A small encoder-decoder audio transcriber, trained from scratch: decoder layers 12, 3200 steps.
Rows from block 7 of the text decoder, named by matrix and row number. Rows with one number belong to one neuron. Each number is 500 + 25 x the weight over its row's rms, rounded and kept within 0 to 999. All counts start at 0. Numbers have three digits each. After the name is the row's rms in percent of the matrix's.
# fc1: MLP up (decoder.blocks.7.mlp.fc1.weight, 1152x384), inputs 96-191
# fc2: MLP down (decoder.blocks.7.mlp.fc2.weight, 384x1152, transposed), outputs 96-191
fc1.662 097:528523498519553515513480472505524495487502553488450492519503565499481487537478488473473527499510500501506500507494495515517498536432523489529496516512549537487524542498488461496476528529552472526506519480521525505504468505509525543484457483487489489471483511522516516429468533515485494440
fc1.663 108:520511491499536494490498504501429480451508488502505541498481492522545517509476495473508466498477482485493525482500512514494490496457468473520501522525487507495531533483519466541478527472520527466510478505477471491488524492489512459504503512494515532567510472504551502498476487475491450522
fc1.664 097:486483490514473496504481519495503481494519514486555514483481535473525464509511489478512531516464539525500462510508487529490538503479448499497445488505479471498531462508523503482467518535524478484490518507460494522525477457540449548464516515508505503518472514478496487485453498479513472510
fc1.665 093:492498470514553499495485499496508497517502509512446519515511492478484476542470505461477522530467485508505467445501514502515506469481538492493494537473548491476532494509519533468509492530505484498517519487501498451492493481498511530509475537449506527493500527497528495491474518522474499484
fc1.666 100:484499493559492517511573475490452529467528480497522496521461462485488515491512514495477470535498490451471491447549537496493488480481513497489506522488516520532511475531496479448495515470519485496523505491514480514531519485495493482494467532506561512502525492562519543511475466521467487458
fc1.667 103:484504532496525522494501509510531530521483517475542505484492504507465477549481481509514506494533537504494515492526531490519503515453487512509505510482542495490507475457489531490493508485501446485494479499566494517509487446457499508484535516499523479492555456501509482485505468484463510494
fc1.668 102:473509507529536503507486544491535512488493481490475496527519469530520499524492521544494488510569491512543520532513503469539553554494515473495530481524488498497468556477511504481525493522490479507523531497486501498486496517494507509466532482530483499522518493488496456479479494495450506575
fc1.669 102:543472541503479504492509537492486447479493498500489486514497541557463471525475464505485481542480495494539506485479482441536520526516507509474525499499518508445488498483481488491497513527513456506478573467537480489481465485469481531485539494529485541517521498463483490523486514515487486503
fc1.670 102:551460515509528509488539553483472479496493492451484466498454461522497500539476470520501473531482490517495475492520515509470514486473475503533525533517461505520520507539491468480489542508551479545511490498549465526550490514513526513523470496521488483517461433480532517479502491451515477485
fc1.671 102:462503509533481515497519498519526498517557556488530522533476505488499496476434442465479481492541508477445508511489508443524484514490492546471486516521478483477487464459527502502472533544512545495488495495507495480470494510466502513516477512487543515490489485537477503510482535526487538478
fc1.672 102:514509539512500487466489489482527523497493475494480505523457470498487514485476505453506468487496498521481529494492490477538530511555511493506538511468493476503499493487457452527511476501539506457490499486482500536555548507492467515548478487490506465498515450515526508520533549484505524488
fc1.673 103:466497488467535509474475492520480506484500510499466498551478440487480548459523500483514502491501532541497532515536526494497529460523449510546494526483484482511475519520456534557522508496477507504473507493468493492485505522518497462484531486488506499529501487500475516496484503469501531448
fc1.674 104:507429475492472507466583504507474508471493481519504475542462533495474500499535525491493463477517479489470517498498464490502489511510495480566513492503523526473487535478498468487473484473527497503495525501504487498523533484515466479499504527501462440511478461464502539522474455533457463505
fc1.675 098:497530523506493531498479506518482486494518530475538505499546607479497500479486532484524519511489506506526485485495484494499493529443509473523468510510523506518516501518502487508505500524541506528525484519474518485517522470530516521523462480467494507475433485480490517468523477481502522452
fc1.676 098:525543478502534507493514515503525472559471510513496515544488505470505506506446497526542482561486526528473503482516534532526505496449472506529457496515507487492452536540493488558502546494476445502510511478509509477490495529519463478508509520535490503544505524546498515474471534515483510446
fc2.662 103:501511482527550475516521464488441507505461508482516520495511487445508512490485515492511486517535518515526458527506515505477487516532509508507467506478514529525504487528506536509461488487497528491483479471513519478511476494501476523505472525524460483495499514513510513490501499486506549514
fc2.663 094:492511475503536495524509506503532478511489497507537494513522452515465496510519527472499531470527493477505495515532485468523501487495522497477454528508517528567526483517494533426505513511502508522520499480467506465469477498485513504522511480517491534490502473552502508511516475517468509490
fc2.664 104:537467523496455498487452503526517502496481495474510514491468537500454487517531472488480481479486537448532449525482481512494433490472504524505478506508480467479481448501497460530514512512476520523530465512497480473485522541536509534478444494506500495554544505514463469538430491503532493515
fc2.665 088:524464536513474479498479460460501484516501510506452495499471507514543516505521495494518495511519529465538488450529446507528477490542547465538517515521542504534498486492525482485553505528481529492529498509436513518495530490523491509460516497488535489514538499511527492522515512497495489548
fc2.666 102:482492562487481521521493515489511490531489479495481539524473481508504465484531505515469514516523456519577449524533523499464500496536479515487513542496558500455490480490471470466465488479492496492475501501525509487530504447518515508499495508480535454491502541524463515502469518513535514533
fc2.667 104:495476502492518534516480526494504533484479496520520526470504508523482509457488529537509522525437510478557518515493457498512479489480514460464520496476478518481502516544499505509472502524467503524507515480467526525497468506552505498491530511495505459490459472485516476482532519469510516493
fc2.668 099:539498480472461525506503517531503470471522498522500482462572488488511485496493528463525466500488499504492493496478510489536471566503503552442504456504503498500494474485496472468520491505508514480525484508479571499502458492505525518529513502539510461518490495507504493496504534491492487489
fc2.669 101:491552495497468463438502523485480511532532504532491475563535540520482498493486449517520487537520501528486465484526533483497479515518512461509520523439482505496470535483495530506489511510492498503488458474532489538512520506494517482514496527497477484446502535520536509413512503506471519459
fc2.670 096:500513538506474544480493470505482489456474488518532531504494504519497501504521513503485523510484502482537531526481498510518494511535482495536472458470527499468494517493499501521528473516502506491469486482451488548496470491469470529498480481556471477492538453489487512475485514496519528500
fc2.671 102:528486481497501518530500500475520553517478510487495497499524518501511538469490504483516541468528498487501483509456495478518498480488468526473505513491487510516500521473478476542513479494492480493524525447514479521519485483532504505522507467476491544492517483480513528499523485494506536465
fc2.672 104:516510494512495480471525508511509498501473528484525525441504498514534475512550527516503539495475506505489510489483510488448539518480506538515502512526504523472474500466517506451434486483504490499487502487482504493517494524489517477503472458465530462484492532474511465519473489507507461513
fc2.673 105:486514459517545474494471522565478474527505481491509458522527451547481542510514576517476505499550489468501475476538473514507515465475485465495527518450506508477505512449528498503503512520542533483526511496472515478485533520493476498527487503520461503525494489472471500493512499487462510531
fc2.674 101:489473535454468476538508516526523513495576530536502496518454536480509489486474565513453481535472488511550488469477551486489529478530514563474523487498517497465500523533497541500524515474482503527523487501497524464472481466520491501463510483513508471491478502507498498472481508468457501480
fc2.675 099:471537454535520499525517437486502498503477508529478501527517491483503520479480478454537498511483545449513504565512504485493510468494478550534520466527516494517486496472497499498455494524487539478471504497517510463467491453468477494499494485526468468550489478516507523488522473511540480504
fc2.676 102:468463529528528520518500515516457475486473519525471469464533461538475519522522485485500489519473530520464448529530484526513478546556505497517482500468491514499522502476553526477482492508505519488511480498537554479500531458482507490456527509466494517485522507514521520499533485506531508525