{
  "encoder_norm": "batchnorm",
  "encoder_depths": [16],
  "decoder_width": 384,
  "decoder_norm_position": "pre",
  "shampoo_beta": 0.95
}
Rows from block 11 of the audio encoder of a small encoder-decoder audio transcriber, named by matrix and row number. Rows with one number belong to one channel. Each number is 128 + 32 x the weight over its row's rms, rounded and kept within 0 to 255. All counts start at 0. Numbers have three digits each. After the name is the row's rms in percent of the matrix's.
Before each channel's rows are labels from the 100 clips, of 14976, where the channel reaches its largest size: "loudest" is the band of the loudest frequency at the time of the peak. Only what is clearly more common there than usual is listed. The data: short read English sentences (LibriTTS-R).
# filt: filter width-3 conv, dilation 2 (encoder.blocks.11.filt.weight, 192x192x3, each kernel summed), inputs 0-63
# gate: gate width-3 conv, dilation 2 (encoder.blocks.11.gate.weight, 192x192x3, each kernel summed), inputs 0-63
# out: residual pointwise conv (encoder.blocks.11.out.weight, 192x192x1, transposed), outputs 0-63

loudest: 250 to 500 Hz
filt.13 120:130169096164112155171060167080073168098144149165106084151143091123163132053099148118140156138059124176162102083130103181124078098115090162118151151057085117117142112157126133078181133083169133
gate.13 106:130148165093136153123163083109129103124154205139152120105124117152082092146098181153153138159157176157124078180156099143108133157097138150113094146114141144133092105149144121137145131125080071
out.13 105:140127101127130134134095096114129137136114116175125118097113113142126138136172133157205116186123148143119120161105123126064127140101081151088182163110075137133164110153129133145214081121103106

loudest: 4000 to 8000 Hz
filt.24 093:214141143150163100160113152115112139091078138104120129173085171112156159067111116163147191137111099126171180096163091128153115090084127100076112177159111105082130154093111112159175140120089144
gate.24 089:151132164130156072104170109098145171146122144123127150110128134163097117171083082185098104114188153093126104140122108107108165173184186096155093145187165167190127108098130088181078142208087152
out.24 087:109119093156126133165144126086144138095164103137093127228111109062104150135123082110083103123141143121112167127160138144116152130089075132071154172165161070125173086128128124082140125181167177

loudest: 250 to 500 Hz
filt.163 112:167116150169141131186064149141208169093135092113089135191106148090133143089088124168158115119124130103157123111128124100106094138078038079135116170122139123151157073110114118147156125102084166
gate.163 087:122191102139161057130159155098141088159168147099101171092072143110129100153145119157091109150170156127123169179123113101128144142153123130117102144158142177152094120156106147142114111133113097
out.163 101:161164104114141139161087100095169110097130138074129145172130123143140148125160152124085102131160138164123142197085098124069136115104074127107112141119129106168103147154148118150193160129118123

loudest: 250 to 500 Hz
filt.43 092:111156158121137123100138083124135104171142120163202094160109136173096079120105121098177114179160131210111111134101132055113132156086138102110161118147134163175115181130088127107075140133092145
gate.43 092:118148114166118117171126137219097124119076078106051151136132096114132124099108134068101108130141164072137150138139081129143128084105147124119076160139155107091127107183165147103165080128165096
out.43 127:148136096142120150121091196152101073205120085142125174087123164161161151088111132142114143056123145152075175106113146087158101110123152140110120169115068157138114176114095123155095167173136135

loudest: 250 to 500 Hz
filt.146 109:073155103106067163093120115147098088132103127126095177087176081138133104147108114106127071139129100094091133141084127102126125096159093135101124107117123150106106133165178143088155100076165116
gate.146 081:122149099125170047129083150116132104069123163131141049106139118136096144114186131191194153199118113193135129054153134187130073123135108149138160125111067112163175160165115116085148117087143153
out.146 114:112145139126129169125140057123093147090172208118164137106078096199094140161163147123099153161156123130140144157122089131074148144183191093129089145116120090116198118168200128156176187117071113

loudest: 4000 to 8000 Hz
filt.62 107:092184101166171087135113194140094118131120118121127135107103115176187161108150159106139140170076138156159133082146094146141079127115125160097132080082112107120108155174108169059155115094150102
gate.62 096:122127117152146133117103133101133126160200103097157160124073142107119140135162107150116152099125134150177165132129139122134175185067105102093142135147130117192112124102161119152098115137143141
out.62 110:127126088123142160106171157132143138138117076138162137090123092119159156110104146184144121146083118131144157164090087193125136132087113107080197130053093151108146142120118146090170127043113085

loudest: 250 to 500 Hz
filt.143 075:148166122126208165135109123146120148157158154196173101098106136187088115145114108083117143171109117150141117103106135128122110177121111138113154127129123118132158182119154116147138151112058133
gate.143 095:059151119096114140104129096153155122119132118138139152047129134151057116149114073137087070148120088149103166176151141114123109136193164115114137127160088138124138109165172089127116130129167174
out.143 094:115107133139181146143158059177040122137102129204147135095138069096100072121134139124165165148133088113106091118090158143133095114177189133123135124174134174125178182119098137142117126140085093

loudest: 250 to 500 Hz
filt.158 095:135128150122142138110150074081113103133105223172193118101149152165110114167161141139144118172101105157102093114118108089097156119179162146159154119134122160183125160098120130159119182150080085
gate.158 087:140161116153157170119067089127164201102137198134134082173085184200133086117177212113160176184130120098148080073134155195089092126075096125163136131098117143127142157153117097110151122097053131
out.158 105:124122122175091117136110167119167131154115096097054176099112166124145143144079165133120098047119100136163143106103123166108152151126122115116216121116109167115048140109071116157090098133155139

loudest: 2000 to 4000 Hz
filt.8 097:151060150127139113137172115070182127160119129104158158165122172117085098122161098146112107076159163173174145135131085150124150142103173048199126199150160148157158116098128099176131158129106193
gate.8 075:111156085152202156110116103128130178095120167182162113070086137164112082115143161104146165239129129132151088155093114144125152108100117162141147078135103163123096157143127144094133126049093102
out.8 101:111131123082132085123115168102161148132116103110112113114122155138104135179122117115078109112139116120116134125186119133121158115151134176107101143167161088187143139081159121124107132132158130

loudest: 250 to 500 Hz
filt.186 074:159143163124200077148160136128132176094109088111094148142053112097177087107166156160178147142131157153154149083165137171183143117117115120126097149143167096135150149099084116156103117145091103
gate.186 119:178118153124109151152173107122142143127127133118143186176078133074095111164078110109102090115183127113145123204141112127085186106106139115088093167184190151129097096086150112179108066203099138
out.186 107:128121115147129042120121098111161112098118159122179141186151174117090120165112152082134116136166091118115133061061160090130127150142064107115114149166160148168133104145138130183129169152130143

loudest: 4000 to 8000 Hz
filt.106 101:091171201142109149058194102151114123127115091103119154109179124118125116190112103072096121103148090084113097147179173082144165086115176123148111081168174117155092157112118125156079143168177134
gate.106 080:135137154134206135096178145130164135095109126143149061074112159112127113153163077125112169131180144125156093104163103209132168163123118168156151079173142153194089146118094133197061179131072128
out.106 093:147130105122075124151046091146134157169118136125127126086126165143123163160098190145115082123089133168133164161114146118185093118133095117097084112098130067114094121117081150159104079185136120

loudest: 4000 to 8000 Hz
filt.83 069:097055152163087097117190131147150109111120114130163116166124139111116087107140093138113118110185085142132111133155194177145172134100149068142149124155135136115105184112139139103067096174122153
gate.83 070:129157175164141108124173128075155106182194163141173130150096123142079076128123153145155122148154156164152065090105156088081122154146180079151144139151186174174134144087145068167105103193088177
out.83 083:110126145172092170147166104110110133172149073145177077096149153153175078066152136121070112116132088153072117070164192143131113123077064126107129129061098198167146167117097149128131138121123108