From a checkpoint of a small encoder-decoder audio transcriber: decoder norm layernorm, 3200 steps.
Rows from block 5 of the text decoder, named by matrix and row number. Rows with one number belong to one neuron. Each number is 500 + 50 x the weight over its row's rms, rounded and kept within 0 to 999. All counts start at 0. Numbers have three digits each.
# fc1: MLP up (decoder.blocks.5.mlp.fc1.weight, 1152x384), inputs 256-383
# fc2: MLP down (decoder.blocks.5.mlp.fc2.weight, 384x1152, transposed), outputs 256-383
fc1.216:483545549455509566491572508516550471427446563444512555549522435474420461516519501532451444547497451438477463566501500527481508460452567480538475556528474365504400496531499549433564521530540525576378505473517437501474535509494458562566456561534536428458565536514495461590583519496517466563524564574421466545469537556526480446615433594533467487441511548553528380537465617459398507530452
fc1.217:555430496447469391542462495409389443562438342522580468393501498544444500529618441553502459495567523465443540508442493480572500480580456481563475491405541570515496527438547566442473509496455441457473573526490508533454553569554490552498521546393453572556503436474401511511492531498498626517483501570458488572504472391523509516550491467535526519513509451569557480538586561537574557409443
fc1.218:443470574541470426413407509462548403523484510466581401569522511507524469473615497514471494431500556501518504531542481506456522512466466457550574522513459515569355584490529444437418569520443470503602504443560499520555525490518423454514463508432499548495463571464454440485473557501464471492538458534494487483622482493540549600482487477477480421478451485490531500496576476506484456468461
fc1.219:500508526557462398522564482566505526527456530597521526561507474556529528441525549380519523514510573525590523508420439483475470440496444508469472557471435541432535506405539506506464509448507473420556509446600657533471508527561446477496511508511519573443573481546451534557527476541510495556525566527485536523492482505524560511462536497408520426395524506565530441516547512553526478524535
fc1.220:487435471454430534554467496521493462440494528524486526432536600530502512522499541523583569585637432506477538555419479511554532525476526535503566438598443516526453455458587466432513532562478488440479445512556509473459501485521477480448509489442447557570413538500513469483514475484502587522511477469555490513412545538472459466477504466504459481574467488521549510541462510437393497482382
fc1.221:409441526515420489426478485532593547436485600497517425510562492466482573496518473515540530534486491493578436572546499535487471542480474474489532538516564519584558554474542568552548511558543445514463409476491579451441556462523511504544418433478546471555460466428429508497478484510519453479479522527434444501513559588489475484589560517495463428538427359521532514498512526561541456516515
fc1.222:503496497613430469494486340579435516511396534501470429571500516370575498493548506550533542549587519519499547503432433486434457407443433517516470481471546507565469524504501469479463500487472467536626485512536533490498513579537519549488471408472544493418562465482467470598536575598487482502529454500529485553441484513548508474507535501492519445551461520528480517516474464484488532340443
fc1.223:606429528498598517535410412467534447556526557485446443573419498468500416502491445586497472406540437446441390529498465598522479499444483545524407458530514509492564463531512471492422546566470478502524425513485525450497540438466450538507515466541459508465514515485432442489461422511544532551531528509540557497519465571539508492474510556571511450568411589462466425541446520546564550538456
fc1.224:480538530564447540501414476496499512465471467424441453599463547465438474498465545514591447414551557498449503599528470506479471560500524551537517498447462544407399481455538558515438445575606514394481519524523544538476583507539422535543473432410469488476536502417484510537588441504430534520627517536426596540450512599427485527517553486508465518489511476481529568460521348517461533550380
fc1.225:442589564486435403610444442497533518524378522543520429470444524489538466630406584474489485416538472449490504495517460540459435614448462532592602436605510407557501645415533496518496470487481498485518459489508480424471594514523504525453568440560508525496449462436471453498526604427554535475498544483411617457463498515460531479525537494541494502480537588452438478450480554529483568544385
fc1.226:505557525542517501594518374500520535497459481427533485467493456494492498521444508552499514520497562429422512497485503502447508575491466573500554457452512497560403590482549522490578417516511478569432537524362533497504611551604538458513553541376498463526468546458530518398447497505492492438551462417467556480498501472482543450549481494494527521574509406505549490433464444517511519366448
fc2.216:440544493444577423546403597463482424512559470509545494515545494500588526524435524448499572372447515494498497458513515473421525435460543575472460519450492488584511575466562461534479522599424474484472447377596557485432485490488526534481539438533527469573525542405505491534471542486524523390459455568556521455481591469506481540481457490461514577468556504426484473519472460553563490484433
fc2.217:513532429480527452516533467548456470515557564491481591460484603467560495585537504578501538524418505493537540574453387491505541464510553535473489432537472505473491514468491521515525525479431546443572450522540571538488527445524509518548574433516541521547536540529569508538570491465579468482469557441539610549418500496494403458526543513525452570540575501555438528511529587474440522472522
fc2.218:505435474467517518572455426488516489543559616503421463480549481450470514484532488491581470493608577472514399539486450519502451353537508527589500536476575460510559485463489448568427517574558520562627441483539487511448543479464500506439472498543519529453469552565529475563423531478479426519459475432465544436555427460467450516520515523420474458603433463526527514489552449525493487523461
fc2.219:428451508567444470439392449750537493482410547476480518503482595524497557460560530533568498581545486506436556502480508451506495469501481535509537477550387522495433528373498504588488518546485512550538544505477520485494472495479517529532426496524567474534520107564499533510505523450478520455430487506491403513439518506502542540487539562506474452472527533470481541427511506496501514517512
fc2.220:499474410499490566508580474445447570521600564511537519502480507468481571453485499526472516478470520581513454454532562469436529488462440452439599500470614483488556495532544579546556599473479501502520502464405450538471483516547533453571560571534487519448516446533526565498398512519479423440453484442473405420387571484441529538496556537579540443537440488513488459511474440510576460460481
fc2.221:508411450585453555445485456521532498455495569542498489465490503533445468547504516582556560519469525551459488504505433522546526517478511555489500563467478497414552430491508449486545401525458552384493457478498555514467480487551616448541463480451488492453441449444512598553507520482492406527516533475465510503521472408459493386477423490513468529455567480416483552442460423599484442592523
fc2.222:505456484517456562499470399738496493555340551550464476531554490498562544488484498496516547500557523465525504542521517505432484493480436555573508491458488509594521468424526496519472477514483495535493506529540500553485521467479511528415490460503521535441501000559528463496487531496480472489474510501511500536508491495473487520546552483478473473517472525545523498500476453487476468452498
fc2.223:465472494430539430524454485446347450435543421578425489533396493566496349507467456388533562490532562538607523486455420586501500434516538484450546532519501487502426475484467474451555601477431453453506583480453461482552446540483574528523532427457472521546501562506553534547499504551513464518555509497462514512464535558614497467524448458443491563475528490478520481506646561511455411446440
fc2.224:431568433493537501583535534527473518531510505561612574485570457463459517575472386471532489447498391510523505530472556425476493575565551517482531492564526538439385566548595492526424448575503470451507611494529460483486512565544431597480603513483514448430494583476484483547500483487443513410527514531489511515519483463486461488468462524419474551489433553407519439428401414610510394482454
fc2.225:472457441509479473563474493523355526512460583500584548523505541439481548574490430543507432498514392500484492528496509527538473455463516505517572521471496473563462464489554469528492452491594430513432582524529587442506460495518522502452427391412506512494484421542465512593519565451504522449515553604498532473428502493445487501471501449505547430500507461520485576640486457473480525520448
fc2.226:448440426516484515511512524472495501507435486488589473448556462431500473503476518482440482482509407620503451431599515528548606543430558536564519502518436502514485554495552505558498472495507469453540542503583488497550567492568560518472368601466485568470529584540611521548506419506571499450580583522472562526496487445440506553503528622485432668509516515498488467570485524481455462494421