{
  "model": "encoder-decoder audio transcriber",
  "dataset": "short read English sentences (LibriTTS-R)",
  "train_examples": 26041,
  "gain_aug_db": 6,
  "noise_aug": 0.002,
  "n_mels": 64,
  "hop_length": 160,
  "input": "log_mel",
  "spec_augment": false,
  "win_length": 400,
  "tokenizer": "word",
  "vocab_size": 5132,
  "encoder_arch": "wavenet",
  "encoder_norm": "batchnorm",
  "encoder_depths": [16],
  "encoder_kernel_size": 3,
  "encoder_stem": "single",
  "encoder_widths": [192],
  "fusion": "prefix",
  "decoder_width": 384,
  "decoder_layers": 12,
  "decoder_norm": "layernorm",
  "decoder_norm_position": "pre",
  "decoder_activation": "gelu",
  "decoder_mlp_ratio": 3,
  "decoder_head_dim": 32,
  "decoder_fused_qkv": true,
  "decoder_bias": "all",
  "decoder_qk_norm": true,
  "decoder_parallel_block": false,
  "decoder_inner_norm": false,
  "decoder_drop_path": 0.1,
  "decoder_positions": "rope",
  "decoder_prefix_bidirectional": true,
  "decoder_connector": "mlp",
  "decoder_tie_embeddings": false,
  "init": "trunc_normal_002",
  "residual_init": "zero_last",
  "optimizer": "soap",
  "beta2": 0.95,
  "lr": 0.0018,
  "beta1": 0.9,
  "shampoo_beta": 0.95,
  "eps": 1e-08,
  "precondition_frequency": 32,
  "max_precond_dim": 1024,
  "one_sided": true,
  "adamw_lr_other_params": 0.0013,
  "grad_clip": 3.0,
  "gradient_centralization": true,
  "steps": 3200,
  "batch_size": 64,
  "epochs": 7.9,
  "lr_schedule": "poly",
  "final_lr_fraction": 0.01,
  "warmup_steps": 160,
  "weight_decay": 0.2,
  "adamw_weight_decay_other_params": 0.01
}
Rows from block 4 of the text decoder, named by matrix and row number. Rows with one number belong to one attention dimension. Each number is 500 + 25 x the weight over its row's rms, rounded and kept within 0 to 999. All counts start at 0. Numbers have three digits each. After the name is the row's rms in percent of the matrix's.
# q: attention query, key and value (stacked) (decoder.blocks.4.attn.qkv.weight, 1152x384, the q third), inputs 192-383
# k: attention query, key and value (stacked) (decoder.blocks.4.attn.qkv.weight, 1152x384, the k third), inputs 192-383
q.176 101:488509490484508512522516530484485506494480513472493542483541501521514515456516510506543494517513516511474475477473472538540483499480518527499513454502477550470510478491507507474504526488515498461504478543504463497486463507504479497462496550499519494531501500495519489536491475510496498478526481492540527449478493486479508486487473502481484537498514548487525495489525464504516476460478458538484552518526540458451468513501503493483535539467488482477492477488505458511500530527503460534479492481446511484520546485460467458514490464511465507578509513458515539566514532480503464488
q.177 090:489512518503507508549472497533543498502463533501515476509472498538504497516484481498482524477501496498495526513527513508494478501577486520475497518471513503500450465491493493497498504530526469497498515507497496528483438468483483524499478485491457485472490497466475479512474503484483478535522498521499498479510510456491451467516516519505490572469506521457522506505466475490451468504540520464506489546489489509522508559503520468522507495495518442486544532490511526463468504486522490498487508510493468479500530495458499469538502525547460563512462478513521445540502475514506476496
q.178 132:433524494523527475490518521442517511493522488522501538508467473473468479501519499494470518482506503503528513555512472493480535475483530541506523543540489489534445493520480479544529492495478481497472553525518524504526494494543523473524506425494521520495485476449496469444513489509508524518488513501481501531509540481498479515519506499508559511526487470533472536510505507518512523537530511468496480441472460520489487512525503509507551524568510498523496523488481526503514453472479557469466538504536467533492495474525530520499506534512519474515479482531521523458515499486448547532
q.179 110:430457468522524516491488460517529496490496493456530492491543501514515509504535503489527492512512505492475501476482490543509490498468457499460497486505505497536500513510505499485527492468486479484479466500494478535486511477496501516471519543474488547502523493477515493436458505496526521514526458502501516495508523475502477465494477504504486478465481538488480495480471510515486487504504495557483521466501474487532516499485554503506450529538481518502527510458508539479503499472526462560463482506516510536500565482430480475518493548478487497467554502525537559472516445494526497482
q.180 121:548484532514448521473500518460484479454541483508465478472507483518504428529450495509478460465510490500439501453509503483493511537500499496502472512486500513520538516484498511489504507509482491544507505503499507498482524527526532498526501483490507494541506511543548520498513465512535483500483521482483488483495506484563528515525548527481463507499512470482463495514489508483451475485503520479498462540529501532465477483529489499535511478488454480463488473444500528471478469488485507500468489484498456507512487484521510520482473485515525492462519466495491465467492502537530538520
q.181 134:473502514490509541496478466537474562467499512491492534462490502512530537523458478506496496492502516471474482527449487478474485533531527459472505489533461510462489504533521529502492482493451545472454512493469482507463493487489499500542522500488496518543529524508490500489486528509528515525544467511482515496486514496460478491478478500483506497513523533465488516571445497483513545488529495496497532459474511520539519468453525513473494438495491547489508486499509479442504502492515500532467486493503555556478541457498513484548492523461487494482541513525496520458514503474505517470
k.176 097:463537509478458509492491505558497529503505554542457475486457469530550477525449506466480482520511496484532492548566503503492495535517495515450496493474447483523502461502500497467498491502491493534484545486501504522513515513486507475500529462522524504508496488509536535488466553472540499509489564535472496502515491493479468477523486512499525518477507461504473514535453547465474549488516479480542483460491501557528497501540476521490497477509495505477485484518483510490495465502538527507509479473511482516478468498494508512473486500481501493450480451463481474478511469523478492473
k.177 100:506468505491511516509523479464474503511524472523471479532479520506502471558502514475520503542468523518492512489504489499478486514426498575512498468478495521506546519472472491465494506503481496516530500471482499536462488484508532506503483519463510529491477515509543523483495528494481456479516508499515509545488461488502472486507512493519500450490476513515476513462507467515513507522523524483474451543502564440492498466493528542543539482520514507503500523544470506497504508542468477487526483490517530521541504522511472498469483466513507512517529526506498528527509499518470479479
k.178 118:538507509507497520501473458528473536516466518495487516471500445478516548458521459510465494514507514454454485503466528545526478532546500459460459483467542490482468483487531483504541463513496505487492504484521493536514504502470441535488449514543463493495546508522480485527473483465508522509523476476479514485508464479466569498503499504492466533489522502456518463488475518435495495482533482471523497495500465506495538506491527474514500493463472482557484503509523500463447503513551471515477446473452509508482514514476483470562525517515501478519485477493465480520478483498479475500
k.179 114:493458478473512514525489537474514519464515487483490523505462549521493466496498521499520502530496520537514527500529477487506505473458536546513484501487529515515492503516495479542502519504491508538508500461516524493490502453530501486535500491504513526497460513481507498484512495512478486523480506497500506538484521482517477516493481467500540505536481489532495548504549464499474471517512512552458464498465520486478464530530496488492514553540538489505503565562440514512514454479452492480484533495539481521532532473553496492460472492505559506501456496490516499518530517524515513516
k.180 098:522493521506458494465492466504500465512447509505520471481522532486532468484476487527495439534524482521489520441517492513527508541522497515496500496470504495479503485521478524423530476502510498497499484546516508521498490500495498445487513496488501480505557507535518501486472498483503500460519491496469481497543506521473478482495502541476475516446499479520566478506505495499459497492473462497531497502503462505502507470522525494527508515492461461473484463443463540501490501477541514524475525448502478477513505493464481523505469454497498496501459445472521477484542459489527490487
k.181 194:479518504509488496487487537478462513479525495544512473482489511534491467528479488492528491469503483517485520469503471436497486496516521496556494545506534507520516534504475501497495485528441510516473537502502493521511493515498509480548541511508522502555502518507501484517496507488485529487468521465488503495471529514551513549517535460514533530543542502467448515542503508513462518478480541509467489486503501488523502485506447479518511463502508521499494486484494492491497459485470521495488484463498493561463457490497515536455461497495514515544545537504519533468537493459486554501